Weights of a small image classifier.
Model: 1.67M parameters, 64-pixel images, arch gmlp, norm layernorm, patch size [8, 8], layers 8, width 256.
Rows from block 5, named by matrix and row number. Rows with one number belong to one neuron. Each number is 500 + 40 x the weight over its row's rms, rounded and kept within 0 to 999. All counts start at 0. Numbers have three digits each. After the name is the row's rms in percent of the matrix's.
# u: gMLP up (value half) (model.blocks.5.mixer.u.weight, 256x256), inputs 0-255
# v: gMLP up (gate half) (model.blocks.5.mixer.v.weight, 256x256), inputs 0-255
# out: gMLP down (model.blocks.5.mixer.out.weight, 256x256, transposed), outputs 0-255
u.72 089:488478447476527480446496539490477452596550460436511433501517501514508492470488551530580502458469567500518503486573527528497435551530478517372477439464522527577559553490441475617517438494526529515497489541461464543515579555533512506495479423565513587490552497521500507443488539523505446534472528526472451514508475499510480440516508455490521509488496453501488549524468443512508525567470577513503525467509446477484482443460483428525514504502528493481532455529479560524543485427454521457535534552489503505523433520537506483535484526479551500498475574509516551455449548478533532478449513548523587511474570530413459556432478392449489518460548576527451470471502494547552434488461488470474439461459554487481539469529493489489499462531499481528560464449547515404446470501527540
v.72 095:531533465528490534524469482430505529531571523422453493535489432489481457482486461485527411493437495510504542442557464491572524469429468480503440574502586486458463447495556469534552466486479511507556435512556457459487551454524562531572545529475509583468541515418452567469513480445482566496499539515522373517511480551556545453480439461540492472438480488550504510507573430506443522514489537515532484445469500499524555460487551482483464550474537495510496534528450478516513435522464466463465501541560535548456538486546520554486515476468508433480510461517513510492479566545456491475577444508542505580594516516469534561543483509531480507518519463524506570494426461565536487450519543449482433509432531493528434524521499460521490480528491454468476492527454563494454433489462549
out.72 089:506471562471469492484457582496500489594545570530496496568509465476482509422570538486551539464445487575495450482586507445473509497505485552451481524476526530535498550473536451561548498564476549491475472506502434548503542510540557532476521483553476543414486493438479481463416502432515494501512538506547447528534448406524528494514558488518512515550471483457510592441515456596465559502461522471508543545454494513501516453478466472520509487464585490523509479517452499481534476438498469579508519513455500507528494483544463472467451534535513531532460442531496510447476575490500493492436464456594542546588488504481518535447497497449556549477545473504448470484509460555527475509437490444457470457535530513565509440525420399507499431541518444484510516451523509495405546475542535
u.73 136:508563457561530499518546488490510518428470494495454491505499531510480454508493549463473471556540526559441423510545487534458523516495475477452464540496510511512542515489522519511479496507461438493500407563470413514566521487493534503508508513508417560522430524519493459533482467487517507568534522506594488492525494588458494489440481435410443495434535535468515511558487545503531448431523513467503414452470434497451501572482478463531584521553407559410482487464487529476525538525502461508505481458557507533547519517537484496477559462520502583470505522459502455534531486535535546465539476512557526452524462591458482402458456506461475494516536531528541612476524539514463517523516481480538448442486490467536512424445543496529478581511511514501530525481436524449491391553427523
v.73 129:470517417495503529513492519477513464478445529466537553427523489512451528451542567505481478491530509495547474461459478569517552546460465398507514466498471485535425493471478459512504458435517524486563539565467515480475506508530470488472505523505476479442494537580498405512497502669467494502511516445528542452410506533484456499533507557453498532525580535474486487544534542471514519549468513521499479451497492504509514485553456519451440527498484572496476495549418495478496518555599572497533493459510472525490469475492509447552520504475420503542485508389487589488540475446510495507565488468498463503508582460520476495552532512502511509497563465452463521501499486467518560513580440569516535414548496462401590537487484497530414475478498526486511506563414479480529451521503533
out.73 128:511515508488459479534435543488464492541501540443540527502510469502471519464519461532473549461485487518474545500426534520501539507572443497529501455491437478442441498520501504458527550500555497439504584447504548517501500486426545506476550563496558428525513459500506501496568501471539466479487491451452500499451527481509529406534515581553533460565474454509486466491527478518510535503475552479503497531496523509543509500536510542467387470453533442538490508501507451452563512495522504474531511496439482465492561559439571546506418580503495385518485503520523538471470482486511437492478495577416535480499534443529524608571534471582529496479475466576482435563465486473506539391553519523471505467547531533457557589482476430488535453502498511482468508466510488489499550397598494
u.74 102:520581490567489464578509516536457500460453486471522514443559468558477507516462422536543490531525528536420496538503502442462444442491490410502518440522477477386592496541484570465516496571566476513428525512522542523455561477502496527518526489554528541501517495437494540476470462513520494500450461498527531517522437465478464504546558560536509479445500515514462488506533558495489514538567518508537588536452446526523531499472576537535555532458504459483543504498467523446492450532578504539457492490471417497481512481514509447489547490573481558458508543486467538550514484506602521446471497493491512405548542578548509521525457464525438462468462476580509456491493500483485536485549454542550499567495422474424465479389525410549486476474501541507462488493430499486472507492486472
v.74 081:518511531547477500503409464504445515452466577471573557447519421468490517469557422510491471561490526548547464537477583486537548486474519457511459555476497504433496487478475497466505512524487438498366521503492478496561454493510469543446573520534424508495510425491469559520535498432547495505460473410489509505449481497474423469510486437554460485553512589449521553489527566525487497522492501409508507543508493534499501493519520577520532564455553511433566554538472560508475491560497456535440628528507404523537558448504482503471443491463468530465502505441484495505548489476454495492482540479471515536522502488495494511536502443557457515465486466555537487540460529419549485463562538448467541522515464559515505526467550425500483473511503496499562553514499473588535489519526482
out.74 149:561537499580488500568484473527433473492425439444565515428547493528505560494506418594541500516519566474444465494482551484504452496486500445510509425514520480435562476552507601475523512570543478492469487557508550557498527471507481561534509470582495496531497455448477527443496442583526527460473429464501526523488482451502518489505538585523476492495502492475483493465499588505483536526534508521485607474455459465552495531475544516518550534415459492506479490518496490529508477486516495544476536460437394551438500458522507424442545484585502544474555529481461510524521447516533555465463501483487512424523557569505495482524482459537485498452472454613521431493555503512491520476519437508583510551511470507441464493472497421513531435501467526491492504506422493488440484525537484
u.75 076:444546525565471537565459551510485417479424556512485510490447511544488442489446560484466397514525480545492505514475566522477481452551544488526523498470509530534520498466450517505489462427547512475504509462532507498482488491511497495487490394455517441417526543430486449512478569450532465639495492553546529516502451482553514469560490472516507441468598537500458439455528509508447504571458428483500431479526519540487572537529426473526468582476522523542442528488546461540436488452537441395470482529506479520522493480547466492503548497528550523516484494420543460545461557518485511521486472509453538482540545482537549523456445540514498407528523529516560532471517485547481510483444515469419502528460531500463573519516497487531518490522511460441527532586492462565490554519463477
v.75 084:528469549470447494514473498530564424452531479504484510564462506580517522516474540424401526510515536465439479507452549624442558511538483455482528519505550527494500459503524528460504495456537477474424483466505523543505493443556588555522454505476474502441483490517521505463476421387471465449447520446478515427487488551467493451533434485517515471504583459511532562506502456463453496501511454577443438496467473533502490446602523501458515553590550525521489437541484467529515479465570456552583511515468507498537530498472482558508582489497468520544478480508561499509473541477459511520475557520461497519538529441465483502489491432472498528565500479546537475434456533504553518479470523543428505461496515558516529443503457478523486512561520504539413517506498470619449517479486511
out.75 104:464533544530496479523468484500465477454426535491453495459491487555493491535459536510511439539537440505554483497492532501523503498527466533534460472459545530504535500501534489495517458448537519417525515482515462517520522444499537480502485426549465488423458500399511487435469550458539446629479521514507513516462465470551524458542515478535506468506525499457454470406511507528448563522443411547500465519473472515483600551527415459526486516438567478554434527531541458546433483444547441472481448494504484549573502515500479530519529476567560520488509523375540455526456534520531522486466471473524536465544527459484534518397447507514548475492513522471548499484506521570518526480411425503466540494457529512498551509556497502568534470539542474450515521616467510578548558519503534
u.76 067:558461491432541561519477464434533465440524559394534457513550511428458474499489454443491515536535449501532531489544542527492533587487522464461527502500558509462509542558539533475473476497449553445464465508567483511492493487496447524507533508456474413509501465470434567470466515551473503493570537457549486470522489536442540520483466509496550494502506543530513513468488499479521528481416497438517491579463574517536606495492507479473483500501502548521490490521481568410512465531535472506455498500522585460489498486526426431556530565516495536493462498509490512477464535514538449474437492461487494531527479447431422519453489514566487524541406441513589446474505520505488516497531491545543538507411518474537413549488463520598443485549463542522468450561453495559506484581453558
v.76 078:495572505459471564439506477458481554458588593494489545543468464525485504532511471492460471549509506487501461512424500420571483541449474474519493514511426403498543539488478504541498512461485508445376451510486467454517487549529530586494542555569397463500498488463474436533525490492446558551551508511497409498521490499496510457505461494448516452548506548465476484485494450464536491557493477448514608515571497498456508494484541477511552529517496521528486507571420510428453533459517513485439545491511574533477534439494570519609529508502571545445416499523472524470516461535447467476548452565530449484548515499473489488482519505536485495480507404495616489476499473516463484528475482564537478492475476521543521525476501452464481537478511448488525497513494501502529600455523493
out.76 079:571411484479557516511538449397510562443574475421510438478527588454470454475523473423464499480530519508496556469474522486516506559530492521474469424486539506500519437513445489423511543527522550436472487480505402496537483506549445550541514488451536517546568504471482574479482527562489497536562500505533465492488469539485479587453531498532505494523517491461529524466508448516529537494430484519449489491477487465419532591493480518534544460529456551532465478473485434487483529475565448522402486506491580525458559505578464501578518484479495550430499481522542502433458524504537477565448525490468469481544498515536486481497542516529468491492468457494518461479506513536500475489529492538529516581429450477590514597509455468586459470488495494476521454539419500555544443468536541
u.77 028:479418432472522474441533516521570515400527490461553496555522503539507488498379562452493453474508509405475500422566545548532526548492537462487549462537465493495479521496528557549482543469448463473465551455435490510500553529476530476504441519469504507462466517497440392534453496496496516512501486498502481501467484495508528509573548452478510517536522505516475479490544563527562487513593462512512467457522492475431549523436536586525566402472457519490533522534499513495558460476430542506507500499442501498526520489569537496469460523511508509534447554546554493511459497436402458467555532520463499486496455458457425523439571523527471523536553508449537559508446525523526449553495574464483509518494481490466465463569434468541526509570534499524537454489464502546540491566401528
v.77 062:491444511485473591458552560438505520465462497544488592499499504490451505474402488492490471576584510509520482496489542525461531499485523492496571462530454450527533510507441490537466573513521495504405513524446479516526440550523563542458456483451545483409517488453444555448476545470434536465464557519515535397522534478555499462483481430516484481564530491520448550591574512491440522492507508423493520479524495510436515448467512484483496512508455481478531517508464512477536528542510555507512521500532484549500557473463527472526525447445494479511576473487591463515541464564503517468467502467478518481522554509537520515482526528395547557524555504511540518483433470494440447489452493474410606482455507550504525546474466467462507521432533428517467424498524584482545528547495553
out.77 039:479572520454435531503488472498423507526521566469509521543523508512480504508558450566469492545518529529520480525435481455480474469509443473503454514461486496479550438531466484477494469474582487516513505546525555511458452496452432526482561482466474496504591513504568606441567527504479464552539485510477581526509502483483467541397386547603473514519489451505528518486454476433441523495477550440461567449514550483547475533617431486516456519544586444511487463492535511480456471566561474538474498474503506457463530494463473539467483452505502518446519474490440516499504499490567518495522503528530531485560543486566517519568434496529515512488406461578465463457568455475520516496467439528522502508475572503529550544489515500515508564480478476485458485538529499396427475471544470
u.78 054:424541477487504500503463525514494466494504527488581548519475460534542558448417548519473520510521518466542492529545464542504570484539515451483498497476499522507466505415462552501485542528599549537463629535497531418498504399473511496479485495489420469494496549480557603590474483494563500517530530461516437452560520455526537412567480531552510524532446479436514463563539480533526488466507513491492508488438500563502495547525505483444482470474439501505455495533522487459504496503410458512459467397501431470517493569509482418456558473538534519519439514508491479486458511530484536483413508571562441454480536517515499536525453467433439534473574523494593486521500529484499472456500521502485443506544499547551482512503498502498499508482482421513503466430476534498479492609541461
v.78 080:560445433495432500499430551497503449409467524477442424516551411500478572488496488491483513467509480508470492536456474492480547510459557476496412547513540455521498530486511503506472493440565486493525538493503521514458528541511538518540482532376522545502413427531485448494465354508547518549530513503486509420473469546449524544501561501548534556491499511523484523458513530493453523505581389496504486439473546521531504563553525503455481539442553432554521535517464568469492511588510537542495561521545508461524485489484425511460504453523475490563533446506482453504485512498565429443488508515513473515465479488458508513526518458477599518537551528527585521461471522509560552564496486485478521423566532477505417523479538443541548468522486510486458530500520468539496488481519492
out.78 067:474515549503527498490483545513473445487488440542532545472463500534547502513453519527433505505501523427469523548510550551498562485509519448486488486503503479581487499450476530504431488456616607576470612552524563448522481439493478553477513499439470492486479510481491547594454498552574489488488504537537453364497488494504557376579490513494505481486478480488483452534460535565467506491498528462495477515414476533550518545505497491413501448502471503522451483566564522487499470526499459508501453527478486481522486537502427428493485519535526551473508531474559507486539452571493490506425518478531471446483540423491492547550451470462465441477588564494547508528493467467567494493521515450484469507608561510521462477544493462485483449506460463501535466503425541517469544532524525
u.79 055:419518500470546435520515494543516479499473468487460464480502575511440514479496527488498509499476490554505469411435507548439394539503437401445489542446457444534413516531549560514493517492502503529497453471373552494455461467630426558477492560542551522498546492507501529454568469514480514495499509535455469485556513533510455437556487528501445549532530455529543518493521521515447508502487596478458447538476517477554505532554520503487481479434547464505480516515521583511486493506448566506456507502528518525505467498414433406570456441473546476511494544474594457536499498487478519446452500519551536497494469484552529540466466468470531470510528547486480427499501534550491538614518541470480522494589495507482582486529507498475466534537488485492492486473526557535527535538503490
v.79 076:571501485500477442432487535558556481514501510411428477478415516574477555539431519500512504577444465441552486478480473518472411502559534466504585526501482395442563524612508497512475543557481523506567524484513565537504587494478543504435446591416466499499475433539480517476525528502478510457529516488474505553512538544422490543469467553530457451545470509487509521489441568451514468513529598497473507507488511458516489479578593539480545499496504503556490506510550543437490436443549431495518464505446533482537505449509536498517488550469473522527520444486532480473536506431471492588502475488477535572491539523509501457526493504510529561506493522510495520493548550537454441407487514431460481455503469500489501450469447503471490454494549471502460500474542511530475528424502465
out.79 059:495505482468589464513512420477559493482525518492559487511465444475518536517448510502503512509469548555438510476486491452460395453493495503554421493543489478477448499481574489491433424581459498470534475526475513577534528536576465490401505517427500498477444505516464542460550521515589531472489539485516486534540514457488559502520516536503549569535464453522479520494518503509372546495580476498458474580491535500513516544476459458407512494480512454482541496492607514489413575519548524459431443548522590553565518473514480468507464475465569506483573500495472482482420539466474522491480488521533526530530470494508493492489526573536465437535485418522537426538518442507451539485490492483425461520556449484526571511526504551506517489458507516532493473538503532506510541486441439