config.toml
norm = "layernorm"
mlp_ratio = 2
width = 256
head_dropout = 0.2
residual_init = "none"
optimizer = "muon"
steps = 40000
batch_size = 256
decay_fraction = 0.2
weight_decay = 0.003
Rows from block 2, named by matrix and row number. Rows with one number belong to one neuron. Each number is 128 + 24 x the weight over the matrix's rms, rounded and kept within 0 to 255. All counts start at 0.
# u: gMLP up (value half) (model.blocks.2.mixer.u.weight, 256x256), inputs 148-184
# v: gMLP up (gate half) (model.blocks.2.mixer.v.weight, 256x256), inputs 148-184
# out: gMLP down (model.blocks.2.mixer.out.weight, 256x256, transposed), outputs 148-184
u.45 [139 140 123 114 144 116 157 126 120 100 104 150 167  98 130 136 110 183 160 138 115  98 124  92 120 185 149 115 152 115 121 140 119 127 127 166 143]
v.45 [119  75 145 158 129 115 156 149 123 131 130  91  93 125 131 148  83 100 140 117 149 135 148 130 125 106 151 123 152 104 133 151 145 161 114 125 176]
out.45 [104 123 114  86 108 103 108 101  97 150 116 107  88  91 137 133 117 147 161 164 158 155 108 152 127 112 138 140 110 168  86 122 180 110 118 157  76]
u.46 [142 147 108 146  87 122 126 116 129 122 107 143 125  88 155 124 105 149 132 139  84 151 181 130  48 148 124  76 149 147 151  86 151 123 118 169  84]
v.46 [146 158 116 144  49 117 137 155 172 109 122 147 136  91  79 162 173 111  58  95  90 148 116 158 137 121 146 129 143 136 144 129 127  91 142 119 101]
out.46 [184 147 165 147 132 169 124  62 109 126  82 136 132  95 115 100 124 148 110 145  61 195 144 121 117 133 159 123 151 119 155 143 105 102  64 114 160]
u.47 [117 123 137 127  87 117 118 183  92 108 105 124  82  90 184 113 122 115 137 122  83 109 125 161 120 156  99  50 131 132 144 181 106 163 154 127  88]
v.47 [113 119 135 112  95 137 125 128 137 152 132 106 113 105 133 109  80 144 126 145 135 150 106  92  88 136  92 152 138 128 109 108  92 157 137 101  92]
out.47 [152 101 126 134 128 125  98 148 140 131 146 135 146 167 144 106 142 157  99 119 104 138  99  83 119  86 138  98 143 138 139 110  71 125 149 156 129]
u.48 [170 175 100 124 128 160 145 113 125 129  91 102 147 135 107  92 141 170 179  93 127  89 121 161 120 150 121 114 137 121 114 115 121 148 134 104 117]
v.48 [186 132 124 135 109  78 128 111 129 129 108 105 141 163  97  50 128 162 126 145 120 122 102 115 129 124 138 134 150  88  81 151 114 123 148 146 161]
out.48 [155 131 111 131 141 113 102 129  93  96 101 104 107 152 155 168 142  94 114 148 111 110  97 131 109 135 105  87 156 117 165 111 132 105 135 160 168]
u.49 [144 131 125  91 104 190 161 142 161 140 127 150 128 213 107 172 182 111 139 116 119 152 127 149 137 109 107 108 123 162 146 125 170 145 143 142  84]
v.49 [ 78  63 120 164 111 139 134 162 121 124 130 183 126 134 109 117  72  94 110 133 117 118 153 138 156 121 190 158  99 140 116 140 124 102 160 128 128]
out.49 [144 141 123 106 143  95 174 142 141  69 103 151 134 142 117 128 123 161 158 119 154 131 104  82 159  91 162 123 123 108 129 136 107 109 121 146  97]
u.50 [143  77 123 134 118 131 120 104 123 128  99 112 191 100 158 107 114 138 109 122 166 113 121 114 142 113 134  91 143 128 125  98 109  88 143 111  53]
v.50 [101 125 137 129 135 125 134 152  90 104  88 126 144 188 125 106 130  95 125 141 123 123 115 171  97 122 110 115 130 138  83 108 173 114 166 144  95]
out.50 [138  63 147 116 133 135 111 138  97 109  88  97 119 111 113 130 125 153 173 122  81 122 183  69  91 130 159 144 156  93  77  96 142 132 175 113 152]
u.51 [131 130 134 140 131 123 130 126 128 120 129 126 144 126 138 131 112 130 137 125 124 126 141 130 110 138 131 131 116 133 123 124 130 142 149 139 129]
v.51 [127 129 126 133 129 131 121 127 120 139 136 124 147 145 136 147 121 142 126 144 140 124 114 119 108 132 142 114 113 120 144 145 126 131 136 118 116]
out.51 [114 131 128 114 120 115 134 129 132 127 131 134 121 127 119 126 132 124 122 131 133 127 124 117 138 117 139 137 136 129 136 134 140 100 122 131 136]
u.52 [130 129 138 143 124 135 127 129 131 119 125 120 125 129 120 128 134 121 125 142 138 113 133 120 147 126 154 144 137 111 114 135 104 130 133 123 127]
v.52 [119 123  99 119 145 117 135 112 119 148 118 133 158 130 135 136 126 175 134 148 124 131 108 134 106 122 143 141 158 111 110 128 137 131 117 134 134]
out.52 [125 136 124 112 126 137 136 163 155 129 119 121 114 122 107 136 142 136 155 136 120 142 101 127 141 116 142 117 130 132 126 134 125 125 121 119 134]
u.53 [128 110 125  96 124 107 142 114 134 148 135 130 155 164 126 144 147 110  80 106  85  89  88  81 184 172  98 164 101 136  95  93 141 170 128  86  93]
v.53 [107 101 127 140 108  86 140 146 104 101 128  87  93 165 113 158 111 151 189 110  62 179 143  89 121 119 110  90 129 154 126 134 174 127 116 120 102]
out.53 [ 77 135 125 141 119 156 139 177 128 147 137 106  72 106  92 170 110 154 137 125 151 105 173 155 131 138  95 169 144 176 123 122 154 129 112 141 133]
u.54 [106 159 114 132 125 136 158 152 117 138 151 155 107 125 107 163 113 153  70 120 135 149 116 132 172 126 112 115 115 128 112  97 183 145  80 139 115]
v.54 [105 112  67 116 122 115 125 124 126 117 145  93  97  90 134 132 116 149 130  63 104  87 101 149  74 120 134 150  99 112 105 109 146 173 105 123 142]
out.54 [151 168  92 147 126 140 106 105 113 118 175 122 130  95 120 137 126 155 139 159 168 150  82 102  84  95 121 143 131 154 152 118  89  85 156  77 144]
u.55 [157 131  78  94  99 137 129  99 112 128 130 112 123 114 122  98 104 162 173 102 135 119 109 127 126 166 136 130 122 142 101 139 152 130 101  79 161]
v.55 [114 162 130 119 107 139 137  92 114 100 160 117 143 160 121 142 109 126  98 153 144 125  94 152 115 123 127 106 124  73 114 135 113 144 135 144 113]
out.55 [109  90 113 144 151 102 136 131 160 143 137 104 157  90 138  72 178 143 130  98  81 110 113 131 104 147 112 174 109 123 155 102  96 134 167 104 102]
u.56 [140 141 127 108 135 130 165 151 149 142 101 143 144 144  91 150 121  99 167 117  98 157 104 138 125 127  49 120 174 176 101 141 104  63 141  71 108]
v.56 [131 140 146 120  79 164 101 136 155 115 132 132 147 121  95 122 149  77 156 167 138  80 130 109 124  86 135 119 180  34 165 127 148 128 124 111  94]
out.56 [106 122 108 160 157 136 159 167  83 114 141 137 149 209  57 114  95 124 128 131  83 110 129 135 130 132  78 122 137 167 110 113 135 140 134  94 117]
u.57 [125 109  88 163 113 113 175 149 190 162 146  98 110 155 119 152 167 139 106 122 103 112  86 144 141 110 130 139 101 100 139 107 120 126 141 112 110]
v.57 [143 138 128 133 126 145 112  81 116 157 112 113 179 142 178 124 117 161 134 152  95  88 112 138 122 155 144 124 168 130 146 167  94 138 121 151 122]
out.57 [131 158 136 142 133 130 165 143 130  91 144 117 120 112 136 147 113 129 139 175 133 119 144 130  70 126  97 113 118 131 156 140 183 136 102 129 121]
u.58 [108  98 156 105 117 156 140 116 101 173 129 130 101 130 173 133 137 156 142 143 116 122 119 140 130 128 146 107 113 113 132 131 136 135 142 128 170]
v.58 [168 129 123 148 133 105 128 158 131 102 110 147 111  96 134  62 127  98 129 144  74 144 130 143 123 105 137 111 129 142 173 166 104  81 149 154 125]
out.58 [174  82 100 137 137 140 150 126 115 135 150 159 127 117 138 123 145 111  61  70 125 162 101 116 143 105 138 118 146 119 143  73 137 154 138 141 122]
u.59 [ 98 126 137 144 132  76 156  91  71  61  59 144  85 171 135 144 129 109 195 167 158 122  87 189 136 116 146  93 153 104 129  89 154 109  83 140 119]
v.59 [ 90  75 173 128 119 124  95 131 124 155 155  69 117 194 132 140 110 139 136 105 148  64 131  90 132 108 122 141 144 152  80 134 123 145 124 124 101]
out.59 [114 146 116 140 125 152 120 135 105 130 134 112 110  76 123 137 129 111 123 135 118 146 159 123 118  97  85 135 110 119 153 114 144 132 164 131  90]
u.60 [113 124 113 132 135  98 159 161 166  98 148 134  92 122  86 168 106 107 150 146 114 148 135 121 113 142 144 166 141 133 140 182 126 133 130  90 127]
v.60 [116 117 123 123 127 145 121 120 120 102 129 135 151  98 128 143 128 119 167 151 108 185 107 158 142 130 117 118 156 135 145 130 147 155 140 114 125]
out.60 [138 157 121 146 144 145 114 103 136 138 163 105 164  91 160  98 135 119 140 166 174  81 110 139 106 130 114 124 132 147 106  98 149 114  98  73 113]
u.61 [107 141 154 142 113 151 102 118  75 126 138 203  90 150 146 124 154 108 102 109 158 133 159 145 109 102  87 159 172 119 184 122  96  74  85 101 164]
v.61 [136 141 141 104  93 158 112 118  77 133 128 175 153 199 159 158  83 120 128 109 131 113 103 133 155 112 170 111 114  74 145 147 107  95 113 146 113]
out.61 [112 104 107 156 114 133 115 113 115 118  60  99 115 102 113 126  80 121 162 108 110 167 140 109 139 139 146 159 117 122  86 131 151 152 113 151 133]
u.62 [134 107 119 129 125 133 103 145 132 130 132 132 142 142 137 116 149 117 132 128 115 131 132 123 142 114 134 133 130 132 143 134 131 120 124 131 126]
v.62 [123 123 119 123 168 128 103 140 124 133 149 132 132 139 127 137 140 123 123 118 148 128 138  91 154 146 159 120 141 148 136 143 122 129 154 164 138]
out.62 [131 139 132 112 138 134 143 129 125 134 125 123 105 139 147 131 127 146  99 142 107 143 149 131 135 143 121 150 118 113 129 106 145 140 134 111 135]
u.63 [116 101 108 107 147 152 126  84 121 135 101 125 140  99 144 132 152 114 158 167 105 148 125 134 137 118 168  97 106 143 135 109 139 152 121 112 170]
v.63 [ 70 125 119 163 147 154 121  93 126 136 162  93 135 161 133 138 102 127 129 106 166 102 104  74  91 161 122 145 135 141 164 149 149 106 118 130 113]
out.63 [132 123 115 122 131 125  98 112 140 138 177 115 145 117 123 147 148 181 112 152 142 147  99 104  94 158 140 136 141 111 124 103  94 145 108 114 104]
u.64 [128  81 147  52  86 127  95 139 114 110 122  86 130 167 146 117  83 221 133 136 153  41 127 125 152 143 134  76  95 129 107 137 167 122 172 158  77]
v.64 [103 148 103  96 119 137 119 161 111  83 108 115 163 134 131 165 136  89 106  89  85  93 156 180 128 138 113  84  85 151 130 118 166 109 111 137 166]
out.64 [132 130 122 144 157 135 165 157 123 141  87 120 115 153 122 102 113  75 110  75 133 102 134 149 139 117 171  97 136 144  77 127 120 122 114  91 153]
u.65 [158 121 128 120 102 112 138 165 162  99 100 109 172 127 105 142 150 146 103 131  98 140 138 129 112 152 106 134 132 106 144 142 177 108 146 118 152]
v.65 [170 121 151 123 143 138 166 122 121 147 176 122 140 132 139 112 152 132 123 157 120 162 130 156 101 125 143  86 137 179  77 122 116 112 131 132 110]
out.65 [100 110 160  89 107 158 111  98 102  81 136 120 123 125  94 170 115 113 125  65 136 128 143 107 142 112 160 103 133 123 125 102 126  96 149 137 130]
u.66 [143 140 134 146 131 157 158 110 125 114 119 131 119 139 114 132 136 140 133 124 129 136 124 154 108 121 137 121 140 126 139 110 121 117 126 127 111]
v.66 [110 148 139 112 126 135  87 124 126 152 127 109 149 154 163 142 107 106 119 133 153 124 138 120 126 160 132 109 111 156 137 116 128 133 121 122 142]
out.66 [112 137 114 105 118 134 149 118 130 123 128 145 107 112 128 116 131 154 158 121 137 129 111 128 141 120 127 137 155 116 132 113 119 128 136 151 131]
u.67 [128 172 133 156 146 176 175 109 135  94 165 116 137  98 115 161 120 141 129 151 126 170 135  86 119 137 130 115 182 115 114 101 129  73  59  82 112]
v.67 [124 118 102 109 119 138 134 138 170 188 124 114 156 177 139 114 130 155  97 106 130 152 130 135 140 175 121 112 155 135  94  91 138 101 136 145 121]
out.67 [109 126 120  74 123 136 146 103 148 136  82 119 118 119 101 186 120 100 144 163 198 105 102 123 178 138 122 105  86 125 138 123 134 101 127 124  90]
u.68 [158 117  99 165 153 152 114 112  84 106  89 130 131 121 114 158 171 191 123 126  97 120 140 111 183 118  76  88 100 120  79 124  94 111 146  87 127]
v.68 [136 105 163 123 141 106 201 118 122 120 105 152 104 114 146 135  90 171  53 105 135 188  94 139 119 142 122 123 165 180 136 147 108  79 123 109 129]
out.68 [152 153  82 115 133 128 132  86 149  93 110 124 181 120 151 116 111  99 142 140 135  96 145  97  91 131 126 123 138 117 116 138 135 112 144 132 151]
u.69 [121 179 129 126 135 170 114 142 153 122  81 154 126 167  97 109 175  36 156  98 127 140  84 120  97 127  99 114 140  88 117 130 174 136 102  81 125]
v.69 [105 130 122 144 164 150 153 135 137  95 190 134 125  66 118 170 136 178 172 120  87 128 145 142 116 118 127 147 168 137 140 111 155  87 154 124  65]
out.69 [131 167 136 135 105 191 131  85  95 124  84 138 163 102 116 123 143  97 133 118 157 117 152  98 102 138 118 116 101 142 144 123  92 122 116 135 122]
u.70 [147 135 105 176 142 164 101 126 115 163 150 103  92 139 114 105 124 120 100 120 115 121 154 132 135 170 124 119 166 157 115 164 104  94  94 102  63]
v.70 [135  85 108 136 130  93 136 124 110 159 144 107  99 129 132 119  94 158 104 144 102 154 121 133 100 116 149 121 102 109 132 128 123 159 101 126 149]
out.70 [107 118 138 114 134 127 126  92 145 139 121 119 124  97 150 127 145 154 130 137 158 124 127 140  87 140 103  97 125 143 152 125 121 139 147 148 141]
u.71 [100 115 124 166 108 148  95 142 141 142  95 125  87 119 124 163 101 132 150 151 139 103 141  93 144 109 127 145 143 153 121 125 108 183 100 117 104]
v.71 [109 115  97 119 123 139 153 117 163 120 145 164 110 179 119 147 128  77 110  59 128 151 120 135 112 158 141 129 134 120  86 108 142 153 137 150 149]
out.71 [107 127 122 128 131 139 126 103 116 148 119 142 124 100  92 144 149  90 107 119 138 123 111 134 139 125 183  92  94 125 122 132 135  97 103 110 124]